config = dict(
    grayscale=True,
    growth_rate=16,
    init='trunc_normal_002',
    muon_scale='match_rms_adamw',
    adamw_lr_other_params=0.0015,
)
Rows from block 5, named by matrix and row number. Rows with one number belong to one channel. Each number is 200 + 20 x the weight over its row's rms, rounded and kept within 0 to 999. All counts start at 0. After the name is the row's rms in percent of the matrix's.
# conv1: bottleneck pointwise conv (model.blocks.5.conv1.weight, 64x128x1x1), inputs 0-127
# conv2: growth 3x3 conv (model.blocks.5.conv2.weight, 16x64x3x3, transposed), outputs 0-7, a 3x3 kernel for each
conv1.13,103,163,209,196,194,207,175,188,219,208,214,195,188,179,208,177,203,211,182,231,194,177,201,201,202,192,202,198,200,234,177,219,174,196,193,217,206,254,202,199,193,198,188,203,196,206,234,212,208,184,197,177,216,190,186,226,193,195,211,215,209,194,175,216,218,174,222,207,203,220,212,183,209,222,189,217,206,213,192,212,210,227,169,232,189,222,169,165,226,214,201,197,230,210,188,192,193,166,265,207,206,214,206,212,196,224,224,205,232,162,194,233,218,216,211,154,156,217,191,179,177,173,155,160,201,171,218,200,183
conv2.13,096,178,166,174,195,203,187,202,242,202,179,171,173,183,206,183,192,255,201,224,222,192,174,190,181,206,203,196,170,187,209,165,198,222,208,198,214,223,204,226,184,199,198,186,193,191,178,199,181,188,176,177,190,210,211,230,201,213,219,215,209,215,222,200,190,176,173,158,195,180,181,162,170
conv1.14,110,173,182,213,206,193,203,202,197,200,181,200,205,172,183,185,204,199,183,213,187,222,187,188,205,220,224,180,189,186,200,205,208,201,192,201,227,191,189,187,184,196,179,217,223,186,215,201,203,168,186,194,212,185,204,197,202,169,181,216,215,198,160,207,175,198,194,196,167,186,175,225,196,186,203,212,189,218,221,203,180,220,193,221,193,184,212,192,134,185,223,209,201,181,188,210,235,224,186,204,223,181,201,189,218,195,218,190,205,226,210,191,216,223,183,189,189,162,216,137,248,215,192,160,137,254,202,212,242
conv2.14,087,204,188,202,190,161,208,200,228,208,209,176,182,182,206,158,176,218,185,204,183,184,212,181,183,197,198,218,206,191,192,184,175,231,194,173,189,200,212,183,195,190,180,191,205,194,218,179,203,220,175,199,195,194,202,207,193,201,232,212,218,214,221,202,179,202,182,157,173,144,163,177,154
conv1.15,103,204,180,203,226,176,199,199,218,211,206,210,198,216,216,182,194,201,191,178,190,182,207,208,183,220,183,192,176,194,210,198,178,199,182,208,195,201,187,196,217,208,192,190,207,195,213,189,194,179,186,204,192,186,172,224,189,186,187,209,221,195,210,194,202,200,193,211,220,200,206,215,187,180,187,212,208,216,202,207,201,203,201,205,229,198,180,217,202,211,185,225,145,216,212,186,192,235,203,217,168,179,168,235,182,260,207,193,205,215,259,210,155,200,188,163,157,159,180,239,198,219,223,256,211,175,146,195,160
conv2.15,096,191,197,181,188,195,188,188,189,173,186,195,178,205,170,182,224,233,200,157,180,206,156,178,211,223,203,201,173,191,201,174,181,168,155,168,178,177,158,154,194,199,183,194,207,190,182,161,193,215,181,189,203,189,175,196,206,185,196,205,188,197,185,202,239,243,236,193,211,226,175,141,192
conv1.16,103,212,201,184,197,200,193,224,217,193,176,222,194,196,193,191,194,202,200,182,188,232,195,222,208,205,196,196,201,197,201,214,196,202,223,200,182,176,210,224,229,188,189,185,199,212,183,201,175,174,200,196,208,211,195,205,193,135,208,204,198,203,200,205,175,191,203,214,189,202,220,240,198,182,197,201,168,198,179,162,197,214,189,204,230,172,210,203,229,203,201,171,174,204,240,199,226,247,181,186,204,157,198,170,204,204,214,239,198,205,193,210,188,185,236,181,183,202,184,162,102,193,195,193,228,177,202,187,177
conv2.16,087,197,218,215,203,212,199,170,162,178,200,202,205,200,204,209,159,166,192,170,200,184,194,223,196,221,213,191,216,225,174,226,219,178,208,199,170,189,191,177,202,223,199,202,203,194,198,217,209,210,215,220,211,233,233,153,163,169,202,212,184,177,174,205,226,202,221,236,223,202,203,204,209
conv1.17,089,189,199,187,194,194,197,207,217,202,206,174,204,217,200,183,217,214,168,226,205,173,206,216,271,216,223,184,190,209,195,191,190,214,209,186,172,192,197,212,191,183,192,180,184,202,242,203,207,203,209,215,181,198,190,187,197,177,199,253,207,217,181,169,211,208,200,196,203,176,213,202,189,199,186,214,215,168,203,212,194,190,209,200,212,198,202,213,196,192,190,210,213,181,215,178,197,189,238,185,213,179,164,210,196,186,175,229,166,250,203,210,179,219,206,228,191,203,185,177,236,207,130,188,231,162,217,197,257
conv2.17,120,196,195,189,173,172,208,207,244,233,208,180,174,201,229,193,168,238,229,220,196,189,245,169,188,208,190,179,175,190,175,138,180,198,178,203,191,248,235,194,190,189,194,198,198,202,207,209,195,208,175,203,201,193,201,228,229,213,220,186,200,207,206,188,199,207,213,166,190,210,187,201,206
conv1.18,096,201,201,207,201,179,171,190,183,208,179,192,214,204,190,196,198,223,238,174,203,209,195,223,197,203,222,177,211,180,189,201,199,195,197,191,233,211,220,189,200,217,188,200,237,195,177,221,200,195,206,202,208,182,192,167,179,201,201,178,219,159,198,196,165,211,200,171,221,178,170,224,190,195,173,197,185,213,200,191,179,198,183,173,193,206,204,168,192,180,178,190,218,212,210,203,203,197,167,191,169,185,213,246,191,219,184,164,195,195,203,162,206,210,194,288,223,248,194,217,216,244,189,196,179,192,194,246,202
conv2.18,081,211,173,187,175,164,181,172,224,178,209,202,198,198,200,162,201,181,196,233,187,181,208,195,191,204,187,210,177,164,199,207,209,216,239,241,224,183,191,162,188,197,164,185,185,174,230,200,218,200,233,221,210,231,207,218,187,207,190,194,192,199,201,205,202,214,205,245,200,201,207,215,202
conv1.19,110,198,186,212,208,173,192,198,181,198,215,204,200,220,216,206,207,201,178,190,199,168,206,186,184,192,212,219,192,215,240,206,197,189,194,195,224,209,196,203,217,187,205,207,220,184,207,210,212,193,181,189,223,181,208,206,214,205,198,173,205,208,202,184,162,180,215,213,244,202,187,227,190,182,182,177,183,169,212,176,205,194,180,207,193,210,225,171,161,206,260,196,202,205,190,197,188,179,197,232,215,177,229,195,208,230,142,214,194,215,217,197,179,246,253,176,192,232,219,168,186,201,182,216,178,206,233,209,135
conv2.19,104,204,207,196,221,233,197,212,201,180,193,196,184,179,227,194,183,181,212,171,190,188,164,212,209,187,209,201,203,185,163,216,212,169,190,201,169,181,165,169,206,225,210,196,208,214,222,202,193,219,202,190,205,211,209,186,182,169,211,236,192,186,196,184,199,223,193,224,258,251,186,169,186
conv1.20,102,226,177,201,219,195,211,217,217,204,200,195,205,206,187,188,190,197,206,200,203,204,201,199,212,193,214,177,222,210,185,218,188,202,199,218,188,183,208,207,226,198,202,200,188,187,218,184,192,190,206,195,173,214,219,214,187,182,200,200,217,216,225,233,199,179,192,211,206,204,224,174,177,172,214,205,163,211,178,202,241,205,153,206,193,177,239,182,188,190,178,213,204,192,192,193,196,190,242,202,205,161,206,183,207,230,181,237,238,208,191,195,203,181,194,211,212,223,170,161,198,193,129,209,275,170,147,207,198
conv2.20,077,188,217,194,217,214,215,175,174,208,224,191,173,209,189,206,183,182,203,182,200,210,136,200,224,186,201,213,234,194,189,212,216,211,190,208,216,206,191,191,212,213,206,202,198,195,178,244,187,236,154,170,189,202,191,175,199,160,202,205,168,194,179,180,195,167,169,177,237,201,183,190,206
conv1.21,092,192,205,199,216,186,237,225,205,191,210,200,195,182,195,197,179,202,188,218,197,158,215,192,195,186,227,197,201,182,184,192,199,199,186,184,186,187,190,212,173,215,216,222,199,183,202,195,205,205,209,173,184,213,212,229,167,193,194,184,207,182,179,203,208,197,227,195,190,193,198,187,208,239,189,215,199,208,200,194,168,191,213,190,194,186,173,198,227,211,184,212,187,201,235,197,201,206,173,184,207,227,217,226,201,166,177,189,186,244,252,220,204,199,205,271,162,135,209,204,191,269,202,199,183,188,189,241,208
conv2.21,097,190,130,166,203,154,184,206,270,214,212,213,195,186,190,213,213,220,188,208,216,180,188,177,148,203,164,176,208,190,203,208,197,225,214,194,226,194,199,219,189,176,173,178,185,160,187,193,205,195,195,204,204,198,211,211,216,228,175,185,222,181,197,217,229,217,200,213,172,165,228,211,205
conv1.22,096,189,197,183,196,185,233,194,215,195,178,201,183,170,150,197,194,231,196,174,212,204,178,161,212,202,232,236,241,213,168,199,198,220,186,175,228,218,216,194,173,201,183,225,202,216,211,194,189,206,177,190,203,212,220,173,202,195,173,211,242,189,197,214,194,171,175,206,194,180,204,204,208,220,208,196,218,213,184,199,209,210,198,194,215,198,203,176,180,192,213,209,174,219,209,191,197,205,191,207,178,207,171,191,204,167,208,193,222,221,205,220,200,209,207,151,143,226,165,216,161,167,215,189,208,142,183,171,212
conv2.22,114,200,207,190,200,185,181,183,149,154,191,190,180,198,209,188,215,261,220,191,180,181,230,213,189,233,223,202,168,182,202,181,190,210,215,190,216,196,211,207,196,228,201,176,170,159,203,197,204,208,211,197,183,207,187,223,220,214,217,199,204,195,167,181,203,209,203,202,210,210,179,194,183
conv1.23,094,200,178,232,200,188,198,198,206,189,222,224,211,216,190,215,202,165,194,192,203,181,195,220,165,209,186,178,191,183,205,172,198,186,202,199,227,217,210,212,185,191,211,214,222,183,209,185,203,232,178,190,218,158,208,232,217,190,218,189,180,196,200,152,169,180,203,185,195,203,177,241,161,180,173,192,208,206,210,225,223,202,192,230,204,209,200,181,192,178,240,194,180,172,189,206,216,178,236,203,200,187,195,213,231,187,173,173,176,193,247,227,196,214,228,214,158,184,180,212,154,205,187,194,197,165,164,214,227
conv2.23,081,203,214,212,203,187,207,200,180,184,211,186,180,213,195,226,193,172,222,214,218,215,182,199,203,191,175,187,214,196,204,190,158,205,203,183,219,213,196,184,209,188,184,205,173,198,189,198,217,209,262,206,189,189,203,214,231,207,171,152,170,195,174,199,210,209,196,218,220,231,195,208,215
conv1.24,094,211,199,207,188,198,206,171,206,188,186,216,200,224,209,194,227,188,213,191,188,186,222,212,189,187,201,208,221,175,226,206,204,210,199,198,178,183,178,210,200,205,235,193,231,181,207,197,206,174,188,189,243,176,202,193,210,204,197,160,211,193,180,187,221,248,199,208,194,217,191,219,202,219,195,169,198,219,194,207,177,191,203,175,183,169,186,178,215,194,214,217,187,189,197,194,214,190,155,209,206,145,159,220,212,204,164,192,229,224,217,177,183,229,234,155,223,249,170,199,158,173,223,217,196,170,206,175,185
conv2.24,104,213,205,199,202,146,187,217,187,212,168,202,188,183,182,202,177,157,171,203,187,174,241,183,202,204,177,205,203,212,235,196,197,237,172,180,213,214,253,222,191,205,189,196,169,192,207,199,200,177,236,203,189,200,197,223,199,201,216,190,211,225,196,223,205,207,181,210,188,182,186,167,162
conv1.25,094,221,195,189,206,202,201,197,193,203,191,208,181,208,195,222,209,186,211,201,215,212,204,237,228,212,197,188,168,226,198,195,189,188,199,160,174,149,207,201,198,208,201,202,248,212,187,175,180,212,201,224,195,193,212,192,219,241,215,191,193,174,216,168,189,170,199,199,199,200,190,184,176,201,189,205,210,207,208,195,200,224,201,159,174,235,187,183,208,197,213,192,195,169,198,204,210,193,151,243,191,235,206,204,175,218,207,196,201,226,186,239,177,258,185,219,187,198,242,196,238,199,207,186,202,145,217,167,200
conv2.25,098,196,204,191,213,202,197,209,240,243,205,203,197,196,194,204,194,171,189,204,192,179,205,179,180,192,177,189,196,191,159,170,199,187,201,220,191,210,260,202,202,167,187,194,209,201,183,189,196,212,203,178,186,169,198,204,199,210,241,213,213,205,211,242,186,199,194,198,202,222,196,220,203
conv1.26,092,201,170,195,215,193,202,219,215,201,199,211,197,139,190,222,195,199,197,238,199,183,201,189,201,212,180,192,193,221,192,212,183,186,203,216,194,194,180,170,215,194,170,182,205,210,208,207,173,161,194,198,211,193,214,215,172,203,207,209,173,203,185,188,182,207,218,210,214,212,206,191,191,234,219,206,210,204,194,197,180,193,185,192,188,221,226,205,211,203,213,193,181,197,212,213,198,210,200,191,188,199,190,192,189,214,192,214,168,178,213,193,152,198,240,217,211,162,197,193,320,183,219,208,222,165,166,219,207
conv2.26,129,208,180,183,170,155,221,202,258,234,198,178,195,219,177,172,209,219,163,214,215,172,244,187,182,222,179,173,191,178,174,155,188,196,174,198,207,228,200,175,184,179,194,184,209,197,206,210,195,199,191,219,204,205,208,250,228,226,228,184,224,217,199,206,195,202,204,177,183,202,190,192,195
conv1.27,093,192,191,205,189,181,193,196,202,220,187,171,200,189,198,183,177,223,210,193,204,228,175,192,174,207,179,215,183,209,179,214,203,185,208,186,209,189,166,170,181,202,197,211,208,208,208,241,177,203,186,205,172,183,199,213,198,219,197,222,191,216,212,199,197,194,234,190,204,197,178,191,193,217,201,194,234,205,193,188,188,201,194,194,197,186,228,169,180,220,194,179,243,186,214,225,182,181,179,198,188,219,194,192,191,157,204,194,205,217,223,183,191,210,245,151,152,193,194,186,109,194,204,189,197,171,165,154,215
conv2.27,087,204,206,195,175,189,192,165,163,179,173,188,178,175,186,204,185,214,189,187,166,183,191,199,175,247,240,194,195,196,193,239,214,196,234,194,192,200,199,197,197,223,206,190,189,186,171,216,220,203,225,188,206,202,214,199,215,202,193,226,206,179,205,187,177,197,209,222,229,229,167,173,190
conv1.28,094,253,204,219,201,182,203,208,195,188,191,210,184,194,238,188,226,210,181,220,198,231,181,200,194,184,194,176,207,198,209,208,225,220,204,177,197,191,159,207,161,219,193,224,193,208,185,219,182,204,181,186,196,203,225,190,203,210,211,202,206,206,203,183,186,217,205,203,211,189,203,212,188,227,199,190,227,201,188,186,181,172,221,211,187,199,186,216,177,212,208,217,194,167,182,164,179,218,156,205,159,213,238,210,215,206,192,183,213,159,213,226,185,258,179,200,209,224,226,197,155,191,188,145,222,179,153,183,193
conv2.28,085,206,184,205,181,221,217,233,239,210,204,219,190,247,227,199,188,167,229,242,195,209,223,175,230,192,229,197,194,196,240,187,209,235,216,205,211,232,196,222,176,161,227,206,188,197,189,225,193,173,221,191,187,199,212,213,194,196,185,185,229,205,214,214,207,218,198,209,188,195,218,231,203
conv1.29,101,205,218,206,188,200,186,188,204,201,205,191,178,170,184,197,214,195,207,206,226,210,190,147,206,184,206,212,235,196,208,166,209,201,189,226,192,204,208,195,194,210,205,194,188,232,202,187,189,181,192,196,185,208,195,216,209,205,210,193,210,183,222,208,226,203,189,185,233,202,178,220,205,215,214,228,190,199,205,218,216,168,212,189,179,195,240,171,206,206,232,193,218,216,180,185,219,180,218,184,278,217,213,186,190,235,199,210,200,188,161,202,240,262,196,189,208,235,199,196,178,188,177,170,162,156,216,177,172
conv2.29,081,180,191,192,179,206,196,217,218,218,194,191,189,221,163,179,181,207,174,235,211,200,212,170,173,198,180,191,225,201,205,187,214,204,189,189,187,182,185,213,205,164,207,207,211,206,194,203,197,207,162,203,218,214,203,192,226,186,209,199,203,213,198,184,192,201,184,170,202,199,186,201,168
conv1.30,097,220,208,199,195,212,169,210,183,194,203,175,199,228,223,179,189,179,209,236,188,199,187,205,201,198,226,210,248,190,208,180,208,203,199,196,230,215,211,191,191,205,205,200,228,188,180,211,195,251,194,221,231,192,210,236,208,195,221,168,172,178,195,192,242,169,190,206,188,185,202,211,211,198,203,231,163,216,202,214,186,193,218,184,187,203,155,211,202,221,224,225,215,222,217,195,195,194,191,215,218,177,209,209,229,184,194,153,183,220,193,184,191,214,194,169,190,192,209,148,218,165,195,167,216,157,189,240,174
conv2.30,103,213,194,192,200,183,218,234,239,246,212,227,188,191,201,206,170,206,202,208,194,173,263,171,170,183,177,167,208,197,214,194,199,213,199,195,208,231,243,201,174,188,185,197,190,186,192,193,177,206,176,166,195,211,181,211,217,216,199,192,200,184,206,227,195,208,192,199,187,179,216,215,194
conv1.31,099,238,225,182,206,206,229,210,206,222,186,211,194,205,200,209,153,184,165,211,188,202,178,202,196,217,204,206,185,212,213,203,206,191,199,175,151,201,209,159,210,216,194,227,235,203,149,198,170,208,217,227,196,195,213,169,210,238,202,175,182,202,187,207,191,196,208,195,211,213,193,205,189,197,205,203,211,209,235,194,178,203,242,203,160,191,202,191,225,184,165,209,174,194,201,218,199,179,190,206,204,230,229,188,227,193,210,219,191,203,236,193,179,217,247,177,185,172,163,189,231,208,222,216,159,193,167,180,213
conv2.31,092,184,202,203,181,187,213,210,180,183,173,201,201,191,180,211,179,216,180,203,207,209,234,189,213,218,202,192,198,205,224,199,221,239,191,188,206,212,280,259,150,188,215,169,196,208,204,210,204,174,218,207,207,176,206,197,191,195,196,191,209,223,208,209,205,194,190,234,203,206,222,203,177
conv1.32,109,201,213,199,220,201,222,203,205,180,207,222,192,182,198,194,197,185,195,211,215,210,185,213,185,189,185,182,273,198,194,184,208,173,194,183,146,181,186,202,188,194,220,191,189,173,211,191,214,206,215,197,208,174,186,205,207,191,199,206,190,195,188,178,217,203,180,227,231,210,205,180,194,192,187,225,197,163,208,189,241,185,212,229,210,219,182,184,173,192,217,197,210,186,201,187,222,235,234,204,235,217,202,192,176,207,208,174,267,205,163,208,187,216,203,200,193,227,176,221,221,223,158,185,226,261,208,211,203
conv2.32,097,226,218,196,200,192,212,208,228,217,181,187,213,175,193,203,184,223,159,200,197,201,254,172,187,211,169,208,221,208,206,191,191,224,203,208,202,199,213,212,178,182,197,205,212,211,233,241,214,248,214,235,206,233,228,191,209,182,172,189,188,170,214,194,211,217,231,197,198,221,200,206,205
conv1.33,097,219,213,210,183,200,184,180,173,164,185,195,201,217,219,202,215,170,178,166,211,215,217,226,170,192,194,195,207,194,216,184,201,203,209,198,176,216,182,204,187,193,219,187,212,209,223,181,231,220,183,203,212,186,187,195,187,194,204,232,176,214,190,187,199,193,225,197,221,252,191,214,207,168,168,220,196,164,198,190,182,220,171,193,210,191,235,192,198,188,236,204,249,170,190,207,187,204,210,197,193,193,181,188,201,224,235,188,197,183,193,200,198,237,180,258,201,187,172,240,193,255,202,210,186,181,238,178,172
conv2.33,094,161,172,197,210,227,176,193,216,200,169,179,188,203,225,190,191,188,207,227,219,190,184,197,188,183,187,184,197,205,199,202,199,192,196,202,178,174,179,201,189,185,196,184,186,197,176,162,184,216,223,191,195,197,206,222,226,256,213,220,217,185,174,168,191,158,171,226,232,207,218,227,213
conv1.34,095,213,176,196,199,180,187,219,209,195,202,220,204,201,202,220,209,204,198,193,197,192,213,177,200,208,176,229,211,187,180,201,196,223,180,200,199,193,206,215,191,199,212,156,200,200,217,189,208,238,183,195,203,190,216,219,183,169,169,202,173,190,220,196,196,156,171,196,217,205,195,195,194,192,193,220,196,219,210,191,219,209,213,201,194,147,202,197,198,142,227,245,197,239,181,173,183,183,195,187,221,173,208,180,220,209,207,180,198,170,198,242,176,196,191,177,170,183,153,212,196,166,193,143,184,154,199,165,178
conv2.34,081,211,224,190,209,225,201,162,141,158,201,227,187,197,177,224,199,148,169,214,202,202,186,210,214,193,203,199,228,179,203,253,216,193,194,182,192,192,223,215,203,217,211,185,185,204,198,208,178,215,232,214,206,200,195,216,204,196,200,225,211,206,196,182,202,192,188,217,217,214,185,214,222
conv1.35,092,215,241,197,191,201,157,183,215,196,202,186,193,225,201,203,218,205,233,152,222,205,210,181,198,178,206,192,181,225,198,225,213,201,200,155,189,206,190,194,195,207,213,162,238,198,182,210,208,197,203,216,205,184,196,168,212,200,171,209,204,178,225,197,172,204,182,174,197,193,201,222,201,197,187,172,205,166,186,178,241,177,244,197,174,198,194,209,208,197,190,209,192,193,192,213,172,227,199,214,208,199,179,222,201,202,204,239,163,232,217,260,204,249,211,200,198,202,187,212,212,187,166,174,190,181,154,214,210
conv2.35,105,207,221,185,183,175,192,194,199,200,211,217,185,216,204,186,218,190,216,193,196,197,220,180,188,208,214,204,189,177,190,172,172,217,191,195,221,251,248,202,200,170,197,197,189,208,185,189,185,193,208,158,198,189,198,219,190,228,207,171,219,208,223,233,203,212,191,177,203,222,171,206,207
conv1.36,108,126,179,188,196,195,215,186,197,197,237,196,214,197,202,170,212,215,178,240,177,209,207,193,157,202,199,187,151,217,209,244,204,213,209,186,228,167,190,190,217,201,158,187,192,223,188,205,203,219,186,198,185,204,195,193,248,183,186,190,186,186,189,181,211,195,186,210,165,206,217,204,204,196,182,205,223,199,196,196,182,219,204,195,175,212,200,216,201,196,189,215,203,175,217,193,208,207,179,195,169,196,195,177,184,187,217,179,168,235,194,199,162,198,246,201,194,207,191,215,207,205,191,271,207,171,203,181,197
conv2.36,095,201,181,187,217,212,226,178,183,176,206,173,198,206,161,208,199,231,175,226,228,198,175,177,164,221,185,181,196,221,231,152,190,215,176,200,212,195,161,192,200,176,200,194,185,196,203,206,228,216,182,198,225,209,213,223,215,195,183,188,179,207,177,182,213,194,199,194,179,176,211,201,206
conv1.37,097,203,195,192,173,173,196,186,189,215,207,192,193,201,212,177,210,212,216,215,219,198,213,190,188,193,201,190,194,212,233,204,173,200,213,232,199,240,217,188,221,190,205,171,186,203,206,212,205,233,168,201,209,152,208,218,205,191,197,229,226,195,206,221,216,218,195,198,183,200,197,201,181,225,198,207,173,178,192,193,233,196,181,180,222,147,210,179,190,169,174,197,183,216,221,156,204,241,190,220,186,171,265,195,221,190,243,212,212,179,200,240,185,219,154,214,174,197,229,212,181,213,178,187,192,211,174,206,203
conv2.37,108,209,219,221,217,215,206,251,269,241,191,194,187,227,206,212,200,199,201,238,220,184,243,216,190,170,170,170,216,205,207,195,193,202,184,198,210,201,233,222,172,168,170,169,172,182,192,202,185,212,205,232,206,226,206,207,210,202,179,186,203,194,182,199,197,203,202,182,190,193,197,216,208
conv1.38,097,199,221,203,203,180,179,193,211,215,194,200,214,200,208,209,198,190,201,184,193,188,187,238,212,188,196,225,224,203,182,218,200,191,182,222,202,176,211,179,212,196,195,206,221,189,199,214,207,172,231,237,219,238,151,178,155,208,193,214,224,196,165,193,198,175,234,184,220,209,185,200,195,186,226,202,174,211,207,197,179,187,218,218,207,216,189,178,184,180,208,205,182,192,172,252,196,211,182,199,209,222,149,216,208,216,196,207,199,238,155,215,176,181,201,192,206,147,179,199,245,222,189,206,199,211,183,156,165
conv2.38,103,189,191,174,209,204,196,219,216,208,194,205,184,195,248,190,198,234,182,167,165,165,232,208,201,207,214,181,191,195,191,207,201,184,209,190,159,180,223,172,178,210,181,196,205,188,209,177,202,211,209,204,191,205,193,206,210,220,190,198,192,206,214,207,207,214,196,225,222,214,204,179,185
conv1.39,106,199,196,209,221,176,200,217,181,196,198,178,207,195,200,183,179,216,185,214,184,191,214,181,177,197,201,200,194,196,177,238,191,203,177,185,216,229,205,187,179,197,193,188,198,197,204,183,209,232,208,201,173,200,221,216,184,194,219,196,230,181,180,192,217,220,176,197,178,203,213,169,196,193,192,223,201,170,213,218,206,218,204,209,214,169,149,226,196,187,210,183,187,211,184,179,230,217,168,240,232,188,194,195,183,197,206,207,187,223,184,197,186,248,192,125,259,214,237,170,200,185,172,201,187,194,196,226,246
conv2.39,095,191,178,200,202,192,191,203,199,196,212,194,213,219,203,191,175,230,170,185,175,194,233,170,213,221,208,238,213,216,217,175,200,223,230,203,233,192,185,191,196,206,206,208,213,194,197,207,220,223,192,235,205,216,229,191,209,197,228,243,217,202,226,205,207,194,187,171,149,159,209,209,179
conv1.40,100,181,184,195,186,189,169,195,170,203,187,188,195,235,204,199,187,201,207,182,208,206,207,207,226,197,209,183,129,209,191,245,208,199,198,243,221,228,215,184,227,194,207,198,207,194,172,213,177,220,216,204,202,224,200,179,203,202,202,195,212,187,210,228,166,195,198,234,182,214,222,204,221,185,206,232,186,205,227,197,163,248,214,216,180,243,246,207,192,186,206,181,183,187,195,214,200,206,189,200,221,211,196,221,201,204,210,204,197,192,196,175,200,246,184,185,191,216,150,203,234,168,172,195,186,240,208,210,181
conv2.40,096,193,192,194,217,168,181,226,260,226,200,195,195,182,210,181,188,204,156,219,198,178,268,222,164,194,194,180,199,210,212,212,179,212,195,202,213,206,218,215,217,171,180,208,203,187,216,201,198,201,184,212,213,183,197,209,234,217,214,189,191,198,230,207,194,211,206,192,181,180,200,225,216
conv1.41,110,194,173,204,194,204,195,190,212,182,193,210,192,204,230,219,208,191,236,177,199,202,198,218,176,180,202,187,198,189,178,187,186,190,199,192,201,189,210,216,177,204,224,208,202,204,224,221,207,197,222,144,189,212,194,221,181,204,191,219,181,208,244,167,189,195,182,210,250,165,223,190,170,195,210,170,205,174,169,173,175,203,164,222,195,218,216,170,193,232,151,187,204,207,167,192,203,186,211,178,173,235,177,217,233,233,230,214,219,191,218,244,191,193,178,190,222,169,235,191,206,206,217,185,186,202,211,215,209
conv2.41,102,188,166,196,215,170,209,233,222,217,190,218,205,192,194,191,199,227,193,211,189,211,250,172,213,215,198,193,198,216,201,198,201,216,186,205,196,187,230,194,210,174,200,188,200,188,186,187,181,161,98,187,188,168,191,194,212,204,207,213,225,216,219,209,192,166,185,166,141,181,194,172,189
conv1.42,096,187,201,206,202,217,196,196,213,176,195,203,200,180,195,205,208,222,196,236,195,190,192,167,193,211,200,173,221,181,207,205,168,212,208,203,180,205,188,199,186,181,210,179,190,199,225,204,204,224,216,177,193,221,172,199,217,193,210,193,193,179,212,187,190,205,188,226,166,197,193,195,198,187,232,204,176,197,189,178,192,180,232,212,209,182,195,201,213,210,227,193,203,189,240,179,187,196,212,188,209,216,199,187,218,189,190,232,173,178,212,258,200,173,170,186,115,183,170,270,192,200,204,225,257,208,214,188,212
conv2.42,090,189,214,207,203,214,191,178,172,165,219,217,209,214,155,197,170,168,215,209,226,204,162,206,198,160,185,194,193,196,192,184,200,203,174,188,218,206,165,207,206,173,190,221,202,194,186,207,191,232,171,182,191,172,184,200,194,194,193,197,176,219,209,204,222,182,185,214,188,191,186,193,193
conv1.43,100,246,190,195,186,182,207,205,182,212,181,207,194,207,192,179,198,205,212,238,194,201,209,210,203,205,198,211,182,242,176,186,206,191,207,181,195,204,180,197,171,175,207,165,205,202,193,206,160,182,187,186,219,200,199,211,201,219,171,206,202,187,215,198,196,193,193,188,176,194,189,197,204,227,230,176,192,176,202,205,178,180,214,173,214,169,229,193,192,221,198,166,186,248,200,198,195,191,243,260,206,204,207,217,191,182,188,207,173,203,184,196,219,252,207,189,157,176,204,204,183,279,195,180,230,207,224,202,193
conv2.43,086,200,170,172,204,196,171,216,257,224,196,212,193,194,198,208,165,206,271,205,209,178,157,211,186,176,174,184,174,163,185,190,175,191,174,176,192,203,196,192,196,187,194,197,188,186,209,221,199,202,219,180,195,216,192,190,189,213,217,182,191,230,227,221,194,207,222,215,217,199,202,203,208
conv1.44,090,204,154,196,209,203,216,200,207,196,222,189,206,206,199,223,197,188,190,187,190,193,187,193,191,231,203,213,194,195,208,189,206,189,198,192,194,230,169,173,184,199,199,190,179,214,181,197,249,193,191,198,174,193,192,174,196,234,206,157,198,190,197,176,203,206,211,214,211,196,193,214,204,199,179,191,202,226,197,210,183,208,200,191,209,217,171,193,223,194,249,175,195,209,193,231,204,207,181,165,168,234,157,219,175,181,194,172,213,181,190,219,250,170,245,222,245,167,206,208,231,243,201,176,177,194,233,170,168
conv2.44,124,186,166,191,212,210,193,207,249,230,182,167,216,181,192,191,228,263,173,199,199,182,225,202,155,218,172,179,203,199,211,231,195,224,209,193,215,177,189,207,176,192,185,187,192,208,175,198,218,191,202,182,187,211,196,196,220,254,176,200,240,192,217,241,220,204,188,218,186,173,198,182,189
conv1.45,108,207,203,212,202,203,184,220,191,208,205,222,173,185,177,200,186,210,205,187,205,192,196,142,217,190,188,198,232,201,183,204,201,213,183,232,218,202,225,204,204,219,188,184,212,204,171,196,181,204,217,207,181,218,203,211,173,208,182,191,191,201,206,195,205,190,222,183,197,249,191,208,205,189,209,197,205,206,166,180,198,203,205,226,220,197,226,153,190,193,222,197,213,226,213,200,204,210,233,201,179,196,180,194,224,189,217,245,197,217,200,207,182,277,223,228,152,223,220,187,210,211,158,235,259,220,179,207,186
conv2.45,109,191,214,202,201,209,200,188,208,205,203,198,178,162,162,177,181,198,217,221,208,209,171,170,191,183,199,198,176,168,212,164,168,203,203,185,197,238,227,210,181,184,199,194,204,207,194,202,206,261,216,189,196,204,208,189,201,199,189,206,199,216,212,207,199,202,184,189,218,230,189,219,202
conv1.46,110,222,212,204,199,220,189,190,199,210,176,214,185,202,197,209,183,188,207,179,204,202,193,199,190,189,182,202,190,221,184,202,173,209,198,211,187,207,202,225,216,201,209,199,205,197,191,202,184,241,217,193,202,215,184,223,162,191,212,225,197,227,186,190,230,227,210,173,206,240,186,214,212,184,188,207,185,196,208,173,163,169,197,206,189,188,200,180,183,207,193,234,230,186,205,208,173,209,197,192,192,192,229,203,222,227,236,215,279,196,199,210,209,267,223,217,199,154,179,193,219,217,203,130,190,216,196,206,231
conv2.46,102,200,212,209,194,209,202,185,179,189,197,214,199,206,211,220,205,207,217,209,205,213,215,185,225,190,203,212,199,176,216,248,224,237,241,201,193,222,269,249,175,193,203,192,186,190,225,213,212,195,196,229,186,173,205,183,172,182,167,167,184,172,174,185,207,224,220,216,234,225,200,213,194